config.yaml
model: "CTC audio transcriber"
dataset: "read English sentences (LibriTTS-R)"
train_examples: 15625
n_mels: 80
hop_length: 160
input: "log_mel"
spec_augment: false
win_length: 400
tokenizer: "char"
vocab_size: 32
arch: "convnext"
norm: "layernorm"
hidden_act: "gelu"
mlp_ratio: 4
layer_scale_init: 0.01
inner_norm: false
subsampling: 2
layers: 10
width: 384
kernel_size: 7
init: "small_normal"
residual_init: "none"
optimizer: "ademamix"
learning_rate: 0.0007
beta1: 0.9
beta2: 0.99
eps: 1e-08
beta3: 0.999
alpha: 2
max_grad_norm: 0.5
max_steps: 11900
batch_size: 64
epochs: 48.7
lr_schedule: "wsd"
decay_fraction: 0.3
final_lr_fraction: 0
warmup_steps: 1190
weight_decay: 0.1
Rows from block 4 of a small CTC audio transcriber, named by matrix and row number. Rows with one number belong to one neuron. Each number is 500 + 40 x the weight over its row's rms, rounded and kept within 0 to 999. All counts start at 0. Numbers have three digits each.
After each neuron's rows are labels from the 100 clips, of 14976, where the neuron reaches its highest value: "responds to" is what is common among them. Only what is clearly more common there than usual is listed. The data: read English sentences (LibriTTS-R).
# fc1: MLP up (model.blocks.4.mlp.fc1.weight, 1536x384), inputs 256-383
# fc2: MLP down (model.blocks.4.mlp.fc2.weight, 384x1536, transposed), outputs 256-383

fc1.368:515562570493435555525462483543538478521513536498552585541544506574509557553573492434471495536508409528442415520474416487577469488541447502493501478494511493511576533483486524520496502490561483491534504554527516551443443440515507503556528463512512559525484543489580466371493473501474501469466499579496489468501506511508532561543528462551474509445495531558511509539475529487542538447545
fc2.368:523432451498494545433484451444446499537478415469412478463487522488462479508454478542534471484473602588533492516492469491492562468488518511532511528513564534429486561494514453477575519515491535483487508491465518415464556549513476510491463563495508547453457514558454435508527632563538495448553550466497447510469548491530546503456456468476482537514579488457507450459486577470525499543451
responds to: voice: female

fc1.387:501488582483548505537506455482523524438499527495450521511576486456439509533516505442475546473511502466492472498438499443481450462507525510471505507527530468528447583529490493559458525511519606537497457515516448512529475475522573492460527531561441533496455551580455493467545510544469470555492475514429533568473559500499450521503477488513543516629537580465517461510538475473480544420541
fc2.387:432538542498435533545517509516532458456534488462450452499481503533501540574475516500501556520495518556515427555508440468484532516530498525515502561463508527527518575488512580413496477488527482487494467437537500449549508494553530504516474511478541455465486581511462456507570564506521523465588553518482468524525500514595590526388492490520541460489494468520525503542514504537449564451571
responds to: voice: female

fc1.118:465580522491469526510489533510572531563557483534545479537433515494525509509496539459502525537476439504560544543486446542472556520446483503404480455503469489581485527437432499478540513403512388509482497466495522475501527404523481495464574485470546482526452454483549453502437554463530433507448505443524470531522456517513493587605454539465461561523577488465515504467608529547466501483591
fc2.118:488499493564454529515491493511476493449512474467514509513509480593525427492426531492425537489478495457539472493524448476461490492454505458526552502565469440544554571513520432502525474514604543439452474516574481406465553509446509500496511485510533521480503438489537409482504557530515528546504587476452459501515453514522531449494558558415507552468506488476532447526499430498489496487448
responds to: voice: male

fc1.297:506536509423574547458535536470481503517516428494489529505438564526484549529466527506509589520456544529477533486497503479509582524462516497571492495528510528537476450577499447511467503380519497490407460524512599514503515504519506502543500462498533537548445451501517515444466492537469502453435433528460454527500480466543510505506493530492500475601527510578546489523526458468593526534507
fc2.297:515561485486455494568456415513441551480540569527567531470451554531431427465444560486497493453497490490465513524476458442451470439452502543502490442485442566565567421490495502516435535532473548534537453497553512567437495455478495509542410526424464495531464483503465450531418485485475500516457495578500506502507442416491501525554548510529494505524485524488471536505473504547547487475421
responds to: voice: female

fc1.437:438552556468491497539478507496429512504487482487598458514451528519478482528508466491498466547441588521506414523470442504563448447423468474519539542533510493463557456449473447508497456509493488510476535517514517409558557476495545544488540486449491470620494510460471541506518452474514446466549419513517525578485503541469535542539435433514448596507458554449449510511568479487527483440518
fc2.437:497492477479557569474508416523539464529468483461446530516420494455537500540481525503505521543484448569535485435479461484474395518498405517531473538546515460489473568380536499529514541582547507543458459493484482540446477505578525492509538540534541461498504403458526433509541554509542566452455506535477546547456510455506475457551493504511453487453506539530530453472505473558478455508466
responds to: voice: male

fc1.494:478481517511522525497480473481440539583437493464501518538485551487435562543535513513545473539454513514593559546498493498509501459454582497474492512550500447457498546577469477509529565562510516525564598457473567496525473469482513551554487526494545488514456494519528499515403475501427506519528439502543506505427461448457447535529484446530550482481480460523562494491543445554424587517559
fc2.494:539542540547532487456460442541519476504574484488547540508481491441532454510528525548492418534585466486482480427531505507583540483523489478560471480418500566506504564538512511477524444521492537469556487523484504481502552485519481476506498525497457481456527508566519546381523408456498417514542438476418430513509484516468547500549444464579501450509467484563463497540442483490467457487514
responds to: the word "i"

fc1.265:505464552524532484526484435519449539504509530500405505539565514455474540550568541537545530485508471565534499541501419468466499602528489538498513529507485535469450507525478494535501564482491497544416482523460487448479517483427481486546484451471486484556481528520602479490526456474473451484525566491504474517478473477492503443509496476468498458464458570442447493534532498432508479533528
fc2.265:496456490457517500484418512557445459446509422462513413476481515484466526477517548553560490471514504516439540497454540494515546435493564527473429454517598450592471486528492544504453557528447481518480528496516574562543518492536509560517505538477545503476491502493499481551494575561512540493564500506464521427437538532485508466480486478542556507544524499463557442476469556502459536581552
responds to: voice: female

fc1.72:481514474494514511495531523508419506524457417505574476540462532443438527481579488557443422558441511529494485543558465536500519451508545483518504549477484492534467472496510461546532604484527553528492492513489561556446518476502476561474499541443563513505456505463501461536460504543543507368498562479479507501463527525487473448475510471482470515500481497536582474460470507519520541544556
fc2.72:532474537454521485563443607504531476481554461554499491435430448474482453548462458498500477464510592479542517495444485495523448378514471498513474454496567467535399483577510447544502486499483430395521555483509534493505474494459433549576446530507495459467507485498447516520506423408457442508544430501468473473506451408460448530566445465537486498458431506505509494483484570510505474464482
responds to: the word "i"

fc1.104:492491487447499427506514543430471522536454533498468498525492463486463510523493443451538484467507507474479484554526471518453531479455520581512521500514439491525569561480464525546523529495506543500494476526571598491484517492507439517505529482461517504540468536462526488458508563479414454515522547453467498517448506550567519475507524499507475389456470605479482493475533521557441552527578
fc2.104:517512524534491501438507448519527570557470582496572444510421524472507440472481495435432508517536497510531422496491430481458445529459539482512544521553491474561501439517540466515499467497533544443508603512475478493449493445476540456430493480498473446485488454445486457557413485516479569561507479545520510511514527449551531461436472528495494490526463477500518484493498538437510462487461
responds to: voice: male

fc1.268:470610479524542568521484448546484481543483550479501553551524458561485552546532546454575464535425494518559455513517437530539488564512421570509491517503583533545464514489531483518582450446474492384438444555558534458469538478462529513499568485547529435522461466454515435536566495508528477527446534483473534561525479463500456494535454473535472464464494501519433479498477588480473466454518
fc2.268:550490549515553508569593491486569557478537513466515490507512532478505498514513525533517533523423486441470485526545507566547540493476500407542392448561495601532529504469561513503450490528510507511483547454551486476537542432535515511532466438439537480538533539567481490500561440469513469507505523401462498431444456512432474520507530521541433527441503521508545474459497535475475487490492
responds to: voice: female

fc1.685:535496533483458524453457508552490478455495536521536526498495530430529544528555480498555476460461470483559485565470454503534461463543478488469534439488561455421535598548441450531520470511528502523477498516482516497467514462468538516477470442464560553538462489493465455548517437574513488540460489524514539488503542576468499526459472458435579484583543448455504476462536440468453507549576
fc2.685:452527476581481480459432543429440519519495514567483582537517492607382396484483593451539501528564543482534474507589510485438509521512465480538448521454504514529459531508482468494509497471455565466484464484473503466500492470560494550523553524478565562497522485536490446491540425425492520496457492531484524488514480547498497448539444478534487482550406522545493474549491503535431471443555
responds to: voice: male

fc1.522:519440469431482499498446538463416530514460569495500563630481471462504552551523517496531476479490427550494455442498462522514510534513426513453463486483520496506542485452455534525507468499534508530419529570455445454549559494530534582431524432503443501547394524476551521562503514569469494489473562459523509501585521571460401496530490515534524525519451503471491479351525537580481481486488
fc2.522:476487522501514516528580554456561474519515442449498531486509562435562505515493496488515476549525510523516519451477533507551498521476482518499527464549459389490486482486486442493504441491513398505481451511572503476508460515457492508558535479476479445445515561502522430520524517557470472514511449503516440495464496410541466459516503553536444526556669474518451488467529446514471398438461
responds to: the word "i"

fc1.617:546490570452503576498495516546534503472497452510443497534448524458549494501441488535450424552525521539458518540480479618475461441414469513508509479428499550478536498554537440604516498453583578538542375558578467517518424459541498514564481524522474523558464503468463496464507476464502465535550460560488436465542462525474481484500568539460513540468464546510509483438510473475461432476539
fc2.617:479484496476452467450569433515544489512508462471529548460486508539499562469499436525507509546570493495503534504508546492506515519519518495438527588521502517581502560484516534529471459467487456518436506493515474497515487542493472492489550504553459422514481515509462549440485470562495448454418542560574429541514520407534476485505437465464573484520538469437546440538525443458580498560394
responds to: the word "he"

fc1.645:500460462472467544492589515461479488593495494498470478500424509545521451540491496601528457503451485549528468518498486579509426530555498468486526502562497556530448462554513553535600507421508538500496497458521479516447473475444437452454483511472545470430455513414492451526511476542520518396538523499473521514458471500486477504494479437506591442472515554466489473523556522501466544534560
fc2.645:473477563557494473463504545491560554435521483487499517483467468406454465535437518461525403475522520499613502497541492458544474492523612446479500462575510492485502491535549478494551477500574494504507546524519476519568498558486540484484501519425445454474529413532505543477443458451560471503514566551427513464472436465513441503537480475522539512515441482488476474527465503451473504544426
responds to: the word "she"

fc1.622:508552524467464496599527511550502530471526505472514550501512467490516500507533506536519524472449520498459504546501478573567555492465526556401509585468551483525386543502495461530510542450556456507556521524521471527497548480439526466516561429553478473504504516557444471436546464435490484439467477553472503522473517498488467544500576494490522539488432498486419489490498514533514495497495
fc2.622:435435470461431518548526472469456486471516482580493500565464414490535481518469409469522445501463550475547530466476503514608523527515446504484406499500503457493503491518548492456514535457539460461514474471483567476502490517480424544529477569508516443523535531469526501473456516542508467455472471508542479523518468594480468561493486525493541521430475560470458451441554529521538545497510
responds to: voice: female

fc1.258:517497433462469510561527515490534478581540462574453447467481512500492519538468519505485442472477518528472469485507413501517500465565559505501500500511460424472518493557563493510422451488535553550515445552483548532473444454460451485496526549536505577488431529516517518464485451511575480500493530500524504487562462569559400468431506472522508560530503473504572496504517542483511489485528
fc2.258:520442544542552465452451476513486505453498572519511467438516521414470496515448479472409475508506486459578495456484430546509478484530498537515437511468470522425472426532444499502525438473517472485490515507459501545536486494469413503502474460496481456484526495472539549547518438467522550520531527481502482479405453465510496484470477441524488463471490531504426468492493466487478447509418
responds to: the word "she"

fc1.51:499523503443494523480507576496485520507398545561555491516475561484504502537553510550473523466514460533510418473510522505480475531513521541448509546524523566437503501525504425438440492443538476526514530484473444497534424482475423526543516480465538516474480546520502472529519450408531477376488471538514418495540564502513488506433524552466519549559530446502526510464502507585551433531501
fc2.51:552532553464436501540449508505516484475496490472474580493502460460470460475526485529513524542510522533610494489424473476470530523483512447510447525520426486478412534437575466492470366494559513510457507554437518486460536424465472510461493491448495460558468509533499509554514475496479509537505558479513529467518460526545482454556462562503414590546464529507549486527546464482476481418472
responds to: voice: male

fc1.253:429487533456551532552505501547483473463525525499506503468456525474461436506544500531499524451474499518548498458483525498431449430484514470520531461491545508554443485579541523523538562504594447561441480484539573497536446454509533484550488462535402531500447442478493560452621469487587492446527501500510508532441507609514448482474525500533516450497477559506476491496472464522532536447487
fc2.253:527494534467526437449557501471502469500509505533516589545445518590554458575569556467480558528527484509510498443503454476481444451522500544506434510478478519578448494488458541494480554536506468478495493507418529481483514417575477533491531497528561525540606521455454475524480529448532560429565501483497501449528532514552528563511590420523492535479491525491521531533553541517507574472519
responds to: the word "i"

fc1.389:487470454529486571569428476571460523506537492494508545422486480485550562499492531553576502549517509531548528490477497465492492484504505541588463506506454509493524567458541539469443480511530490512494558470506444414518524443559518471495520445497460533401500487521439489491568460489490470459508489489479420473520493526482457576498528542552474523486551458486534441507512477478495508418460
fc2.389:545505526461504552497503435522468519541441569550576433458469506512510480484437498560463525473536493508469390525530540459475529542488511530419505556384510486531500533497566445482477528466544585523549520510438486520478546438461559517514454474448515503517545517516554525505505459508564482476527508474524516468480505548487510513474516560467484438451491563506476535507556435511538456532485
responds to: the word "i"

fc1.511:508456486485457486512503481535462557520549444467547470488489507427443586544483464488482529486425586562442546525492440494491568508503467476519524476499478513490533451548480498449515565486527450548494453489524545536521439481482512517515482487435556547505442447455432494569531500466581477575503516506543450505462542540456539487465535575398527504580552508527540498501509525515506469477487
fc2.511:492448476483555513514483449491435435487506516482531424490517457432409410463442420551517446467443496488482548470547501490502453468521486505543515546507559484505456434525477508516541509535510495560531581521487470468441497505563547491418474510529484536483515496441533425551539597550507476520494474554561484512475460452513452492552510495557523494536425454586528517452424466501439502489463
responds to: voice: female

fc1.279:581519454476472459518485490393562502437497537520463530575485545577541480496557468550465522390531479461576445506556489474555472480442450542438486431548546464478513489472556553570562480502542478476559543514540414478491460519475548495494519545491462507485465546511538485429507520502584483498508508458439445492411462511583455505489464475538487526494472535440514433544510593498406552457496
fc2.279:493507491495473513490546497491474486455482469507491543489510471527456489528537526466508496510497459512633463570474468503487455459522533491456525457497495474522495450507468505487534474508474566543413421482506544519525568515485496439541436533548440448476543469531539493489421494479532540555481483448434443514573505500508455558473566457493477471463473526465583544474445503495589470458587
responds to: the word "i"