Weights of a small CTC audio transcriber.
Model: 12M parameters, log mel input, arch convnext, norm layernorm, activation gelu, layers 10.
Data: trained on read English sentences (LibriTTS-R), 15625 training examples, 48.7 epochs.
Rows from block 4 of a small CTC audio transcriber, named by matrix and row number. Rows with one number belong to one neuron. Each number is 128 + 24 x the weight over its row's rms, rounded and kept within 0 to 255. All counts start at 0. Numbers have three digits each. After the name is the row's rms in percent of the matrix's.
After each neuron's rows are labels from the 100 clips, of 14976, where the neuron reaches its highest value: "top examples" is what is common among them; "loudest band" is the band of the loudest frequency at the time of the peak. Only what is clearly more common there than usual is listed. The data: read English sentences (LibriTTS-R).
# fc1: MLP up (model.blocks.4.mlp.fc1.weight, 1536x384), inputs 256-383
# fc2: MLP down (model.blocks.4.mlp.fc2.weight, 384x1536, transposed), outputs 256-383

fc1.317 103:132109097135141129148084122105101122132108131162114148168154168133109121152143097118110114111123165113194108099096132123104116144128114109136115160166115105111176141137120120133132104092124125112129115122119071116157137139136155184148120128145096128132098116102129105116165139154138104108163139114091091134126114140145109100139109125176136081130147156140145105140152118167122119106118
fc2.317 103:119120133175121079102153132101120150113114115098138137131102115136159107074147132154147159152148117097160105157122126132095114140106091076104129114099117137114127162106147117108195123147149127116128168115168101151161152072133136119151109140167153118125132138143100139119093103092122127157125142150096134160122117087114097099127134135153161123103129143116165117132134165166148115096154
top examples: the word "for"
loudest band: 500 to 1000 Hz

fc1.32 097:112139123116171145136131142139144137116137092145128161158136096154117126133129135136119099086105171176115092123085090111137152121150102118144119126135117166133117169111124198100107105097150121144118080140111144148102118089156100140131143099118106144135119140104150131144153096130127110088128166138119109161114151130119154116095145136129121151129178141130133108147164100123121144122140
fc2.32 100:173123108098150070124132080122183145166129129136107125138089118116122130105114098172084111127118184151100132143110134130118101090127153144154141136158133090123125119129126141141144167126108114147158116134164113121138096141092110064088094143160093082169104117111125141117159165169117115110132119168142133125132104122141151103152108131178116139131118135172138100138103183151114081158151
top examples: voice: female
loudest band: 500 to 1000 Hz

fc1.78 100:146111166108144137139142126119136057119090103133122115171152106110068181147160123138140102125108150152119121153082113156105121116122151111169109160145116133084091146114129095149136146150151127135151158165116140111128126129101118155126117128140139126140093130111137118119141134100109107105116158120136123127105161179115111165124114110128124131085132167148164128127134129171135130105118
fc2.78 100:164135137140162120165124136099140110078135165170154136118142133112123112153113155142135103139139159148121148147089128121142166159118148137127146139153123114129142159109103136129083133114150169122130096099122107138146103137179084133126114141104142109123139161100131115110140135098126119117124084118109121148158150141142164125123124125112085150133122122124122150158118083100049113123182
top examples: the word "said"
loudest band: 4000 to 8000 Hz

fc1.591 100:144180148088143104109119135170129193124100107104125158073148122110122106126136119116160192124140174109142173178134131134118144136128148130122135164149135144155148142147125146112069122119153105117141113122170113126134102136107137140162118121123105122119130161128126123091117104151124120154148123127163114122159088131124116148142142100166100174122114121088140106133149094137118149156112
fc2.591 097:152127112141095108119109143142112123088141137148167144161122119116142158101118124134142122153123136127151115121139135082157099123141160159108141133105135145146133149166125109171190106180124116087156140155154115133151131154178125134150095124080127136152156105155159127141156139113114126148100133144152103183135145164102128132140121130123110143130097138058153160128172163135117210141113
top examples: voice: female
loudest band: 500 to 1000 Hz; 250 to 500 Hz

fc1.577 102:093111152151144136144124151115129104119113143140152170160099163109161141146134097092159131157117119142115159113136135143177124102159138148128096095153168095160152087134110118127122150134152135161121178134152148123112108132127097127114143118128181142155129133152165134074109096138124114142091144172099125166171119130104130105083116098177129149157137110124116090159133131163122167136180
fc2.577 102:075120146137117102095156087147079115134155089140138132142116107161121135095129150110081134141123160067104111099140143124103119109173178138147097066144148154140111122140077095111138101172113105114119108101098144136112100124129154120099096103136152153124124140144143151166137124115108123093156170107161144104095125131137106104118130146104052137105125106101130130113145090123138124115128
top examples: the word "his"
loudest band: 250 to 500 Hz

fc1.111 100:131107106122099132145129146144169116096145148172147107124100130124100071154158152121137124088124123083106130112167132096171144137129136144106143138178056107086151134126129163106150118140129108154100121143156125117097154121153160148114177114121188146126142140122112118103173162107127080114084177115160122098096157150133111124133116121132132167135134135076159124089135165101133123123107
fc2.111 096:108121098136111173151161101159121143137074131124119105147144093098118162149142166115121169088090071095169117137134113140121169093112105113152135083120117121101084143146107099077115158114157121096131117133115130099166157118077120113105117090152102114141073099128157136112113113142129133146081117157147112133138142109127130099166092196089128124138128128120146131174117108156122123145128
top examples: the word "be"
loudest band: 250 to 500 Hz

fc1.232 099:128142124121207106137124173141114136129102136125134134115118156147072113147135103160096123116102127116155111110133125085112125116113118088111135121123090146100125160150105084131101161150126102143125122149123098168146133110134129106124141152169163110146128145085114123142148115113125111110125193157130071154091163132114125137156157112119142141143147128178139120103109109151119142149125
fc2.232 095:075138112148146124121150097158173122113179078144131067138132152099113178155146158099141096140131138131105193134142140142101122113153149109133137121139132120157104171128122109155109122150138131111164139130100172133127123118097117157156097085083163092106130103128146115124102154104106138140105093123107120109127107144114151130134095126098115128107088157112139113132112167135130152125133
top examples: the word "was"; the word "it"
loudest band: 250 to 500 Hz

fc1.188 101:104119107119140122152135106132109107120105130145137131119151146152101067149133148104142124119094126132162119156122129137146095109146124149119119138135118095176159122154092169102094131121156119168069124135154111118105096130141097091149148156153144098141112087131115114136147105138140116130103127150095154133085127160137104138172131113110112122121115150160136114188124157136135146136101
fc2.188 102:149169114126113182145159143144133087149145125099125128136116142112109090131121080167133095134156136145118160097087147140159098141143091136103134149124132107124129117111145121101153095123127105117121074128127126080142140132124106119127112121144109133101072125128108108118152124088146156127121107166107165138123131132089063166184129110120103144128082138118116133115148108110110110105152
top examples: voice: female
loudest band: 500 to 1000 Hz

fc1.676 101:106153156146158127127140156145134114143092116151115118088123188158145135144142121116148155086163092115148139142103097119148122159122172160090138139096088161140124158111096119126156096116169133114140153155183127098177124128124101156135133131120140128145118127132130122142122129135169125126104103132117107122147077111151067124143092136070118125177113110105104117118121108129100148119127
fc2.676 095:136161162176166105168138120130105100131094110160116114133159101197142094124139129109147162095111167161105176155108120146166149121111141116086108090092125088154087156093132077116072127172149129086146080154139123111128105157108150113127160139095137139131079127157178153132132123146138143121120109118147128169145154132118179127143161118131147142117145119145153115114144129187164125120093
top examples: voice: male
loudest band: 250 to 500 Hz

fc1.686 094:137151124144145139086141102110139161111097130093132107119140127069099156134140139128121106113123118135126189137118128147137179127131116175119153113084110140115155119138132175143100176129162127157132152144125140181145139119148102137118156125108168148090115102086135078130108163100101121090131137095132113105151118124120111094143138164164107106132138152123142093159108147117130096134100
fc2.686 096:115118096092117090075152115136138198105142171139114158130129098138094106134161137084137144166106103100119122132143151161102108118114114124121148135168144150138126162105152173100130134115122122133105130100101138107139084136121151112100092158139146113048125127148136114107127129128096154182109117146150124183101142133180145113167151132129140115113145187097112115179140103141104113103078
top examples: the word "was"
loudest band: 250 to 500 Hz

fc1.580 099:120113123123111146156111110184144118116145103105123180140146136133137123162145143157158155158162189130141118117170108100084126103153112122112129144114151136144111117080128164104136103110152123174123151146164096104104127126164130152153112136170133132144147134143122103166078152120139116130123116109113102123083096115088100131113088119124131151135123136110153124169158106129176159135119
fc2.580 097:177141162115142138120123135134181125106087129157112137090118132079149152159143137110128117121092104119147117117135131143105129115152141098107149105119124143126096110097152124135093139155110177101138127103105135106136082157120105187139143117106130118102120081104162114122154113145103161088105125079132102115102158147139122151119091127107104132104145108103118137126119145153090173165112
top examples: voice: female
loudest band: 500 to 1000 Hz; 250 to 500 Hz

fc1.747 097:152143155131135114130094172131100135141117126133104152110168152138115127146145120166152136105144114161101124115157128161146145117150104163110075117098132126148149134107126087134133066131131101128175146136137134109138102088109157151100132160110090128101119133114169094130139167152085130132132111165127135168160142169110087119144117115145138126141166127126115124134116159114108131121167
fc2.747 094:070102148125101107123150127149100142096157152090177164134126133167148120115138089106144122133155133140111100146162064158111113164154112113120076135144146155111121123153125098148126146105120116140128109087141150140149129109146124154178129126096129116142139141138192123140127093116115144112106154111122095076121142146127079114102093106125109160078078125140129129129140113106129118163111
top examples: the word "that"
loudest band: 500 to 1000 Hz

fc1.535 094:110142122135139151130144180115138137165114209138133140108128169142126139145149117150133160118110117169139137110112147143140097116134155100129167148176129124163126080151197138105080157123115178118142167093122117116115179106137127133155142148116131154162126101117125115098134115146130091107095159122111111151158113146121111130076129121133136147170164144137131120100117073178130102126115
fc2.535 098:138126102144125151112117099149117131164119142121117100082141131119133094133149110191169192113113158127137139098116106157133140155098128087128083138100150135127116149143144122128174121124127126153142099134147092095121127115139135110110124117119102106122139119086098087102159089059121108109134118119104135119114105125152162122139139097138139134134119127142122176115081134121139105162044
top examples: voice: male
loudest band: 250 to 500 Hz

fc1.215 101:140118173126109152096166124111131154130143108090149129162135119100104128159133155117161118169138153108105152152117109199104140128141170133128148077120127095134190143134087120117114123134110096159095116102124116102127153098087145122116169140097115132118101124126107126103127131129176106102137160165141136156135168133116123105130124134150140162118101114149076121123123168125101142116132
fc2.215 106:122114123122131099124081129114096112085139156126160129125128138136135103130108162105181131073161142132141131134134125135116138113067062154131101155129091129152114139120171151136107136087127155145107141130112113146112157095105187106126124154174109124147147140115151117139145106186089109109129124134117110155131114147125153129155095135152099127104138100145133090101138074118102093124145
top examples: voice: female
loudest band: 250 to 500 Hz

fc1.59 101:086147110098140109123129197165116128118107114101064102180085157124125123161120096142162165138095128139129124134128091111123145128105086130108118137155115157136151126111171129123125106112144132124102092141114124152115100110150103170140124120158155134169133117154131100088140152157134145137171111132130087124103121146150156119092144130156177144158110154148165145136156114125123143102104
fc2.59 104:120124093110164148142114117119144116172085113116133123116089146087126130083097148099156121117157160108101115149124102117101055143126111141126154122107079094150107115140150156131125116156108115110157161108109148148090085168144161104157143131075121120149105099103147123113115157161132175139128129145107119125098154121164133110073140109127142109171111100118114111154120168153112123129143
top examples: voice: male
loudest band: 250 to 500 Hz

fc1.717 101:089124139126087109062119137142117130165118105114059120108113132147102154121121135127183132106134155137105138078199099157121115124164124148109130130093100117103126125090093167117127111107143149146142099145183111106099147106118123114099162151148121120113121170085170127111102143175140115127145146118103118131154131118131103102097088152114153131111109128135154099131147093120137112147132
fc2.717 101:169130131139147165132109112097116130157158118207131147154106133084155185138160141154148160100088150121132131115145134132117113110116130117141093131135109126104114123130140104125101118126160107183131135085099109085172114163140135129148109117130116150149147146139150133142117123109121156126104104117148158103131120139092116149153098147150119117137118142146120102120108121170151079136093
top examples: the word "she"
loudest band: 2000 to 4000 Hz; 4000 to 8000 Hz

fc1.628 098:130127099113112103144077125093126124158127149155142157166136131157117099125163133120154123120140131132161113162165129129111136154143151168148091125117158149154157123125156135185139132096102130092172132143114148134140158127122127100097143117122118125122108164129135127105108107102134124071155132131103132135128118122097067107145120135135148101117137093164121109166127154163156137121147
fc2.628 095:119101149167123092151141144120072131102078125103120110118127163113111094103141134169139154108093080128130143134113117178141155130071122097101117108087132144106092106128094126159134104129148147120125123121103097078132185111141128119117067136140141119146155145153077158133144133125130144101129110140129110119093071134145068138114118158120116102113149139127124129096143105132149099147126
top examples: the word "for"
loudest band: 250 to 500 Hz

fc1.345 096:067104162113160125119154086149146125089175101128145107168161158135122113148127122133076134148120126149139181119118105169130130135139089133133136131151136106133151148107101089143114091149124117124172122135127086154122092130129144125143124109137076131098132140099143109064119134165076090129122105143173105165174143123160109109103144128120103145150100122131142099154119114118082133148125
fc2.345 094:141096122124123191114157119179116142095145117104098109179098163143134117176174151145150150124146119100120124135143124137115064162106074134127093114110133166118106141155129169139085142106145103114102110133154129165119108128181140174122098111152145100106095144148110148112104113138118114143103112131181106138105132141153137099132143153151100123126088135127127140171124138123152097126141
top examples: voice: female
loudest band: 500 to 1000 Hz

fc1.119 102:144119142143080167110134116166162092126183113150106106144078132090155134130097126137132106096129136157118071141140113138119129109141109114110135104105159128126128148121138134118118150118149143137148081155120149135140174098108102137148120144128122122138115194089108118136099119093132126133181111124141079144154150145163094103084120130095171159149151111156126105162150142154158117134115
fc2.119 102:151149096119135109139134129137145150128112110149133121100103119086110159102103167117150098127103112113108166143147088103140064119086118165119112117188108113155080146171119116173111128111135120120109143120087135089105108179099155133122141095138095136137108103089111121175104167157106177093123130122117141091069100122107126164123116141128073112174110124126114112133158150121146109133103
top examples: the word "said"; the word "she"
loudest band: 4000 to 8000 Hz

fc1.295 099:123112124161134118125130127160144128139114121098152193133121169093144133145137157075133118120131161143179113164090119145106115128126147136161162180123104106112119096119095093081093128145143078139117144123149149137132153128140159110124136140104147155142115071143159111102118092116102105148113129125116106156136159136091109125104129100137107143123121116136128118089130144149136109147142
fc2.295 097:160140107140147132118125087137080168123116149132099135113144110171146162146112125069118140158110149126120132122140111119120144133113149185130127159136105126096151202107146156139149142139112148114170119124117092077105158125096111099139082118166122098112116142120086140089130120154098136124115140093120161140153128126137113137129150085137151123117106121139051148128164132109179102150111
top examples: voice: male
loudest band: 250 to 500 Hz

fc1.193 100:133113121132142139140111147163064117101137126128157124132080172109179125137129129138100125121120148178129153094100133124132166080109159124100120119115101142127107125152157131111109165128139101145124097157117146150144154102152137144160135150150139135171126131119122143174138161154097114146104158129106128126135095152134138143082164123102169092151156091082141128085141137171150133130122
fc2.193 104:090151130123141185094121116150157101074086104119122104106128174122107117107102163132141120109099127129166107110142178161128160107115122095102095111119096140115152134135138175129132098150127106134103090141130137106120130076132124130100130111171128089158130086146133085118107101168138169088112126166113116126136082122146132156115119101113166119177158108117080099123127092141103135159101
top examples: the word "she"
loudest band: 2000 to 4000 Hz

fc1.541 104:140085137128112127153111124144126125153139139115098165118080153153146125142119114103118099106170132125114125164110114149146103112117091108148119142126146107151154094108147160116121152096156121147149165141172174110104120132173175125171117113123133143192073133119095164118132127176125114131124132098157081118118126137077126121098136088127128097149164115176125113150136165182132144153092
fc2.541 104:136121151095140189107120123107108133131089094134088138125136129125126138091114094104111159165067118116151157060152135123124143093146110121130148130109142151127115126151121125119100181107131079116143151083125115110121117140074110119116165116125164119109153141099122119109101113156106085092124136116123096151126156140139125145122108075112133150121096116138112128142137125124121107157155
top examples: the word "she"
loudest band: 2000 to 4000 Hz

fc1.123 097:149148142110152102118128136154111135126127159128139112109114119148141089150126111108130084092117136153155173157081116094132111173081130175103112142187082156145112116181106132157107158110112095128124156111112105147131117116124151124111125133119198155126104104135129088094176152122100108060140168154091101139074100106103132142137177121154146104162113103105146135112175126148098143138112
fc2.123 101:127138109069158107141130115156148142119099149116093111153116155135127129148155135141090113086121101125140118130133108135097146109131158120152184100127122149135136112128131145155107162144189156124115124165109091134128145129132115157146066122178163145154094116140130088122133164139168126122134159099134140080077166144133106132129136160124178079128089144157127120131145138139144134146105
top examples: the word "be"
loudest band: 250 to 500 Hz

fc1.276 100:081150113126133164168116134128150125115117146104111077179130077138112108156170140115128105139174082143149112150130131102163169114123121130149107133142150177166186086159123118148149127084117149120120160170133098103094132088137132174182170108139163137140115148111153066119109095102164111083139101131152098139126091106137139089129108132116142198147114125170136108102169138145116155148147
fc2.276 100:136079131128113147134161128138141087120123134130131113116166087179119156121140165129102132149152121112117130181123114138164117121094116152114132133101131144117134140196111152159124143137132130124073140175130136115140155115118105127123160141174075082159149116145125097115131131128130067132131090103152146126163117077105141151142134146120078100127142097162154120183099106132145085126125
top examples: voice: male
loudest band: 500 to 1000 Hz

fc1.139 097:135170186156168119135120127148109114162135117138106124112120140122116105148104103150143087087142124130131159133105146122125153129115164099099154178127123177126140173116120094126133130144159101153130124168132137112142101112185155105120165149126133125133134120114104112129151089099177107117102156146081096139077074145156106148125160111123125175133126107117145112078147135127117174115126
fc2.139 096:135139107137145147129150108127129113130103123095099165138128147084171156124162112091158097125120143167086158147141088130137140126190112133108141127106113157128134136070119119127128133140132115109101130110104084095115083181109118153140122120142107116123137097086132136108143142149113157124107117138092125120161138099125142169130123131073115104119113139097126176118140137107124132066114
top examples: voice: male
loudest band: 250 to 500 Hz

fc1.562 097:104120135103111178114176122140103126122135103101158110148158093100129127159106119098134140144122130151137189104108088089143140154113136118106119165151125137122133120146119103149140155144157130145152100145163126097104149086118119075159177142135076123145095127135098107096126187138100106098131133121130131130151115114136101140124169135122141136162117159143086133119149118135109146135163
fc2.562 094:095105072145112139139147100141134114140151138145128149138116165122160099140187146095138120134146145133094154159119137157107075135115124108166132130167111131151103140111172122095127143156099120151097138144150121129165141113117142129140148133126122098182150148117123118122147126127145143154112141152129103126139111135159164102154121113111139082106111116127090098153114086142093127130127
top examples: voice: female
loudest band: 4000 to 8000 Hz

fc1.531 102:094116167176124144159151104096138147111075153110127122132157129078123105144152161102116146135123143119138143130134111157144108144141123151126118127121099122167161136142126196114158121103155104100072153125142098141119123096152162113203135097127149150110102134097145120118130130139131121138190147132127135131115089130093141156125118093112139108122112133121152108163126136122117149119187
fc2.531 106:118144129157126117132155120110117138122101146074113109114115147107073145136105179113145139148148148129124123115142115138153102152087111151110104149107147122130169140132130083136134071124115109126146103175120071125116125140126178131095126121118104113072123126121157119098115106147138141142100086101122172161132128118138101107121123105136121104106102095122107090133083147135112159054080
top examples: the word "was"; the word "with"
loudest band: 250 to 500 Hz